{"model": "audio embedding model", "dataset": "synthesized solo parts of chorales (CocoChorales)", "train_examples": 39062, "gain_aug_db": 6, "n_mels": 64, "hop_length": 160, "input": "log_mel", "spec_augment": true, "win_length": 400, "targets": ["instrument"], "num_classes": 13, "embedding_dim": 64, "arch": "crnn", "norm": "groupnorm", "hidden_act": "relu", "weight_standardization": true, "depths": [1, 1, 1], "kernel_size": 5, "stem": "single", "widths": [128, 192, 288], "rnn_width": 128, "rnn": "lstm", "bidirectional": true, "rnn_residual": true, "rnn_layers": 5, "am_softmax_margin": 0.3, "am_softmax_scale": 16, "optimizer": "adamw", "learning_rate": 0.0019, "beta1": 0.9, "beta2": 0.99, "eps": 1e-08, "max_grad_norm": 1.0, "ema_decay": 0.99, "max_steps": 1100, "batch_size": 64, "epochs": 1.8, "lr_schedule": "wsd", "decay_fraction": 0.3, "final_lr_fraction": 0.01, "warmup_steps": 110, "weight_decay": 0.4}
Rows from block 2 of a small audio embedding model, named by matrix and row number. Each number is 128 + 24 x the weight over its row's rms, rounded and kept within 0 to 255. All counts start at 0. Numbers have three digits each.
After each channel's rows are labels from the 100 clips, of 14976, where the channel reaches its highest value: "responds to" is what is common among them; "peak on" is the class under the peak. Only what is clearly more common there than usual is listed. The data: synthesized solo parts of chorales (CocoChorales). In brackets: how many of the 100.
# conv: width-5 conv, stride 2 (model.blocks.2.conv.weight, 288x192x5, standardized in use, each kernel summed), inputs 0-191

conv.228:136120099122121128132144118100171115171141144162162139170138120116088166103103113126145112098134148142135111111143142102122069162163100143130121148155096119087138108166108120103131124131105147088122079169104173121134132092121157126108152146151141113160167105128126108145097128162135110118149144114108116149121134151143080126113119167116132146132079130152108186113137132131156069136131122153075148130130128112115074113142122139137128124144155174102113150133115151137149142126107124164142122167103134133133154134126114130072071093125091131082079157132107122126161101104144088122
responds to: saxophone (91); note A#4 (37); note A4 (30); note G#4 (26)
peak on: A#4 (25)

conv.284:163106125175101123105127166065131055155127130127111129128152145162135169110118122112200130104129125145115138081177119102124136163153090136101134151157132109078112161173140127068127142121141119160143120119134128074144104149130111174133108121113115154095111104146126132129075120112153121124127111099104147124116114145145139133103131090106103109130117100139148140147101147112126167124120153142150097102111120124131137126135131134092138164121153142098101111134151145122131131104145096128118080139088121113115148124066075092127159171125122135114118145095144113115173098134155112132
responds to: saxophone (73); note F4 (35); note D#4 (32); note G4 (29)
peak on: F4 (27)

conv.215:106142137103151139132117085102131190119151140118142141108111094112123151146160102176103075162116143097101152174095104110105131124107140114146101098132127167107108122101147122113154120150145140127128133159117144123124134170174074132138084139110080132126110119095123119115142141133137145095129129178127126123106104112113151122105126138103119097137140153087170135131119139132091186183119131132165120171120118143149111104104087104165099118154134125139144148125109105151129094152136138074143098078096119151118087164126118123118134126136142172098093107102142114137110188159113123113
responds to: flute (55); viola (26)
peak on: silence (48)

conv.0:101109154136123145108146129091113166139183153140108147128108116117123129132138117134107139163088135096144138186096120168121129161140119146144122133143113126089136148088117127083159138130118142125148142103104116115122156186148108111140102138094126125108101159121152101141169177112120161116089140175174134122157093150103115096120136097093146113100099166148152131117122115154111166096113113106144117144162131140148110099120130091127098107107152118090111119126131089120140142170112157131142109094136171191145116111080134112107110108132129137107121076143155119148114185175103127096
responds to: flute (86); note F#5 (42); note E5 (40); note D#5 (35)
peak on: F#5 (40)

conv.42:126109154113132115108140145121131132129133116123114147131102117088088114136135140105133136087112156111115149182127128134120134141135118120159124118113136113106103134117136125110162116135121137117134135121106136115164138140153092113078091145091128106091101170116133138129135206113121185167120134125170087128126100147112131104074166112122133098134112149100138127119108113131111185109115119121176103099148165172153082098129135121120097150131142122102156102126113120077121118177105152149116103105125124232127094147102113125126113132118093148130110110118105122109154184182128144123
responds to: flute (89); note F#5 (52); note E5 (48); note D5 (32)
peak on: F#5 (51)

conv.209:107121150094136121114121118124147170138140128126094143127119115078088107153116123120122119128119178090119144181103135150117137136129134110151107132114116115130121116116117147115175124154125154105124155127101163116143179134140111103119107145107114096112087167125128127133167178127115168132117135145164097130137119172109112100073151117112145107130108154091134131119145125146101185111129131137176121117153157165170079090130143105132082136134173125120160107124100115104116117168092147110146120072124129213117100157110132140135112122138118160124125076134123115131139185171118131109
responds to: flute (99); note E5 (50); note F#5 (49); note D#5 (49)
peak on: F#5 (47)

conv.163:139099116117116107133119100120157105152131123130122142135134139104081135152134131082159088063159193133108153115154149129134124163140109110112119148130134081129119101177159130118145107146111154103132145140133193151129151127142096125125094130136091143135115167135125131141136139150125130126155124124119127166143134178121119110062126112119117106122108116106135163146147163115099186084120139155165095045128119149138111098150147136096121169149152126106130101123095149104104137157108114087117105081119129132121143155110129100130140153129107139090113117106085123126178129130165106153
responds to: saxophone (77); note G4 (43); note A4 (35); note F4 (30)
peak on: G4 (27); F4 (25)

conv.173:136091095110127114129143094137179095145127128149133126151153151108094131135112118078147099065156198119125138104137145104134118126115080087102124136116129080118104116154150123115132089146098169106109131161136173135145158125128141134121128128128099131128103150129122133125106123136118142131148122119120127159137127165130112110049134109138133083140117118086121148161127160114113180096130162164150111061117139126152104123134141131097119197151160130100132088113097174108118132133115102106127096083110137134124148168128114125127160161109107142106132124119096103110165123124159114159
responds to: saxophone (63); note A#4 (53); note B4 (36); note G#4 (34)
peak on: A#4 (47)

conv.243:152141119120120123108099113090146131143129118112145141124153112129139124110129126130146098120158147133103108135129140091114106100108148087132119113123133142106113095146146106131121064155097141098100133151117148111133144131130123153117137167149081114149082067158099152115098107128155083119150136136131104152116166137137154134090119163113092081155125129092148158167118153115121157163124137159135080142095130128114107116137148137134121158177139145158117139114109176126134098098160121117178130096063055117074151159144096120104141127098116174092117136085097128131135133135160130148
responds to: saxophone (51); note A#4 (33); note A4 (29)
peak on: A#4 (29)

conv.255:162187135096105090136136115119162116143118124114109128136147141090136147111106154145143127128159192102095139130161164117120124117108152077151124148105143138150122110151135114131121073153131155113103112183147175119153134106122131135123117144122091126126078123162108160086093135153147129131112106099131129136097157143098132133105155168121120099168141137071120148135100128111129111142121128176097094127117141124141107109145152132124114182158144127157143118082060166107074113131133138120171158099095120123120119153106092112106140134096115147113100116117110153131159132102177141132
responds to: saxophone (100); note A#4 (33); note G4 (31); note G#4 (26)
peak on: A#4 (31)