config.toml
model = "audio embedding model"
dataset = "synthesized solo parts of chorales (CocoChorales)"
train_examples = 39062
gain_aug_db = 6
n_mels = 64
hop_length = 160
input = "log_mel"
spec_augment = true
win_length = 400
targets = ["instrument"]
num_classes = 13
embedding_dim = 64
arch = "crnn"
norm = "groupnorm"
activation = "relu"
weight_standardization = true
depths = [1, 1, 1]
kernel_size = 5
stem = "single"
widths = [128, 192, 288]
rnn_width = 128
rnn = "lstm"
bidirectional = true
rnn_residual = true
rnn_layers = 5
am_softmax_margin = 0.3
am_softmax_scale = 16
optimizer = "adamw"
lr = 0.0019
beta1 = 0.9
beta2 = 0.99
eps = 1e-08
grad_clip = 1.0
ema_decay = 0.99
steps = 1100
batch_size = 64
epochs = 1.8
lr_schedule = "wsd"
decay_fraction = 0.3
final_lr_fraction = 0.01
warmup_steps = 110
weight_decay = 0.4
Rows from block 2 of a small audio embedding model, named by matrix and row number. Each number is 500 + 50 x the weight over its row's rms, rounded and kept within 0 to 999. All counts start at 0. Numbers have three digits each. After the name is the row's rms in percent of the matrix's.
After each channel's rows are labels from the 100 clips, of 14976, where the channel reaches its highest value: "responds to" is what is common among them. Only what is clearly more common there than usual is listed. The data: synthesized solo parts of chorales (CocoChorales). In brackets: how many of the 100.
# conv: width-5 conv, stride 2 (model.blocks.2.conv.weight, 288x192x5, standardized in use, each kernel summed), inputs 0-191

conv.246 095:504511524504504479494519445522531512412521509528506468544432481501548361540530539432416518352530463538549534512436492489522532494450517542468517448551483475526572537475453478495462496527563554484407481485458514572514474469436568433425549499492555417497537540505530542545476486404469463491598481479473435490514503475608512468537513430542500527450497494525463466495536461551562431426500492525447572357561557589560342358536485578484451489481510492495558572446459491457521466474498494572463539491530510486536510500555554503514432469490488466497448661540364515420508452461584414475
responds to: bassoon (99); note G3 (63); note A3 (49); note A#3 (40)

conv.214 103:562495497489479472492458486453538376585501503531534535563514554516469653439427493514563452444552564547456449397513522408535419577557397558445451517503553472452538466625526476483465494481465495472544422587555526459471453455468499483501511475507504552519558471527474488508378477552489482487513530489440502517496539533543435504466528509509480490495460502555466565526491578478544413544581484578429504444414452424440508539541495498424530482543554491427400530552565582467514553477454456554471439617401474484457513514486477524416419434545465450523436547440477467433581433405533490543
responds to: saxophone (77); note G#4 (28); note G4 (26); note F#4 (25)

conv.283 102:506500454492485442512481417468603437474443475523514455593550508500494452495515485466514415402578572493530480434566571431518546469430451512454557466534463415430501545524557468454473375499528623504400413565507535529536512487475486535483515520535527452475542469521501553454417463497552437466540455431487488523514562508531545476410473494483509424543502437490504491554432453517536563434427558565515506403561576525545490485473512542475530617512513540492438506379455540433505460449536459558553470494428476488470609573523475499461566588389459550396467545491464463438524409487535471596
responds to: saxophone (63); note B4 (37); note C#5 (34); note A#4 (33)

conv.230 098:557528547527462479513567528547500423498516478448413570459468438458455531531433498477488566444473506478483565554528497534493541570473521539543519548523532439545532526535508487516470563477460492493497517455456542502618478436466484420489468531449506491478494591506537523539411594460410576593531505380584455516460395512488393500523612512485488518514497573523460483449502459531489525411507469486512508421580596596533449394540525507406436551559484482485568435512503460464481536590364573567417475480577535627540429484433532523468465483500470428545392532438500491460526454520546517469
responds to: oboe (96); note A#4 (66); note B4 (44); note C5 (27)

conv.86 094:427528556445555429499486494493550529452459495557572502595466530515505581427514499563447521507470418535549433535440506475492455492538507552518517442500529531427492506486424483500412399483485538433450465545566401542517419479385582458476565484549523522549639446444489456429499528541508481539493532456470463503473478449553503552471517535520572486526484559549461499448478495423565383553474545502405496509442550493478499536435458517540505438449416484485371559473454512501501471443548542669519519675466460493451564474564445525521475503453507429513485583555502512441437446464454520485
responds to: trumpet (98); note C#5 (37); note D#5 (29); note B4 (25)

conv.43 101:530511467479515502452469448456538536546422417486483467481594510493485513487490488459520477493556567439454493533526511527484538461452522395500507568458426434433474496510524522500508422583490531470437533572479571485500594453514552532438511495472469421517408452587426568458538456565501455430498492472453423524456603621456507537366473527447515423582497524398477531560534503477460597471508545579556485451462484533534451474530570514480476591522546505540520442443441543498464472461514564414662527433430397529492518592523491482516561591478485567451509471529368497489546470512519438537
responds to: saxophone (53); note F4 (49); clarinet (46); note G4 (37)

conv.61 104:588473481588453498493471496411575441541439480485475500501603470523493524467496499447597418411499538529491502445581560414446502544504388507450526546565466414389507556590523494414498477492497564519492440576444522453535523483471486559500479521528475439469482421547444519501423477532525440488503494425483442514485506556517509465419476504398452463520475486498482522554454542521520558464488555623509489439490519505555466447518552537439474618522589561452442488508538539481503496451523476507548405488421448513477644570485477468451543578461504523482390559438455472456635407493581471526
responds to: saxophone (89); note G4 (34); note A4 (32); note A#4 (31)

conv.267 097:491521569367522437504518565514432525487476441482503550476385519403402539458507589520452557452469471512454453573499462459531463491507522509596470425462661524523463461486519467503511454529515418447527510549586435469571431476514435431415446510477509557438549539482516421493445589525500621659429542481566511502441438437444496509477629535520534454500489550459498495512432473451529485522462436485498504481522573515456522571492481482493533534514404439494457495527479538400456483545480536588470518610499471532478441520471443534491499489486427500582491489474496531439462562537460603513
responds to: oboe (100); note A4 (39); note F#4 (39); note G4 (38)

conv.81 106:357462555402523491467501528543493542497494508553528512554495582463476456480455587495400638496474423501515405523434510591524466504531507517548489523468507455496472459475455498517459471499502477416505540470546428480492494464398597390452562474501592481535544528498509461497589533468459522565453535460540490501495466525489419511483552488557569498448475531507383507450551466496581344447508487418399576429521558534514451510486543468525478418453457452471437478491506503488462505498435574660552535614505471527476482462518516564513481496544457423588547498604448493488450496483454563501
responds to: oboe (87); note C#5 (34)

conv.278 105:538607505511378519494454441530513487503505491424518471446624460499565470506506475515492468521521519478474508497527508514515580413409561428504525484501402499554522521474523496549452457512517512490425515573434562519531473445486571504492556501513492445551433474575468638456503416558526401420549455436438445487490627514489529563471446560514447502630546522406462478484496463453468491472469493571460499449477502541534455432490562537408436604549416495571557478421424490523501455473523597460604566464530455498515518549537491483441472498444489493488471551467438562475486400436576387507
responds to: saxophone (41); bassoon (41)

conv.193 102:449496456458575465524509387532637519425507477574547464620448483506488407571523440461462418361501512554563512459446572450461489482431516536455537461544391504489558477494439516479476495481507664513423449425467531591501487472484530507453540495498495382498600528462494542530499518447521494438578446496454423478509479481614530397476458492484546511473519441552507475481529461505536550524475573512545544440481540508528394418482490535598402448486522547506533552426459480485510489520511488536509490502496514505486579502549520469482464506473475523405426580534390482406471527498528430467
responds to: trumpet (94); note D5 (27); note B4 (25)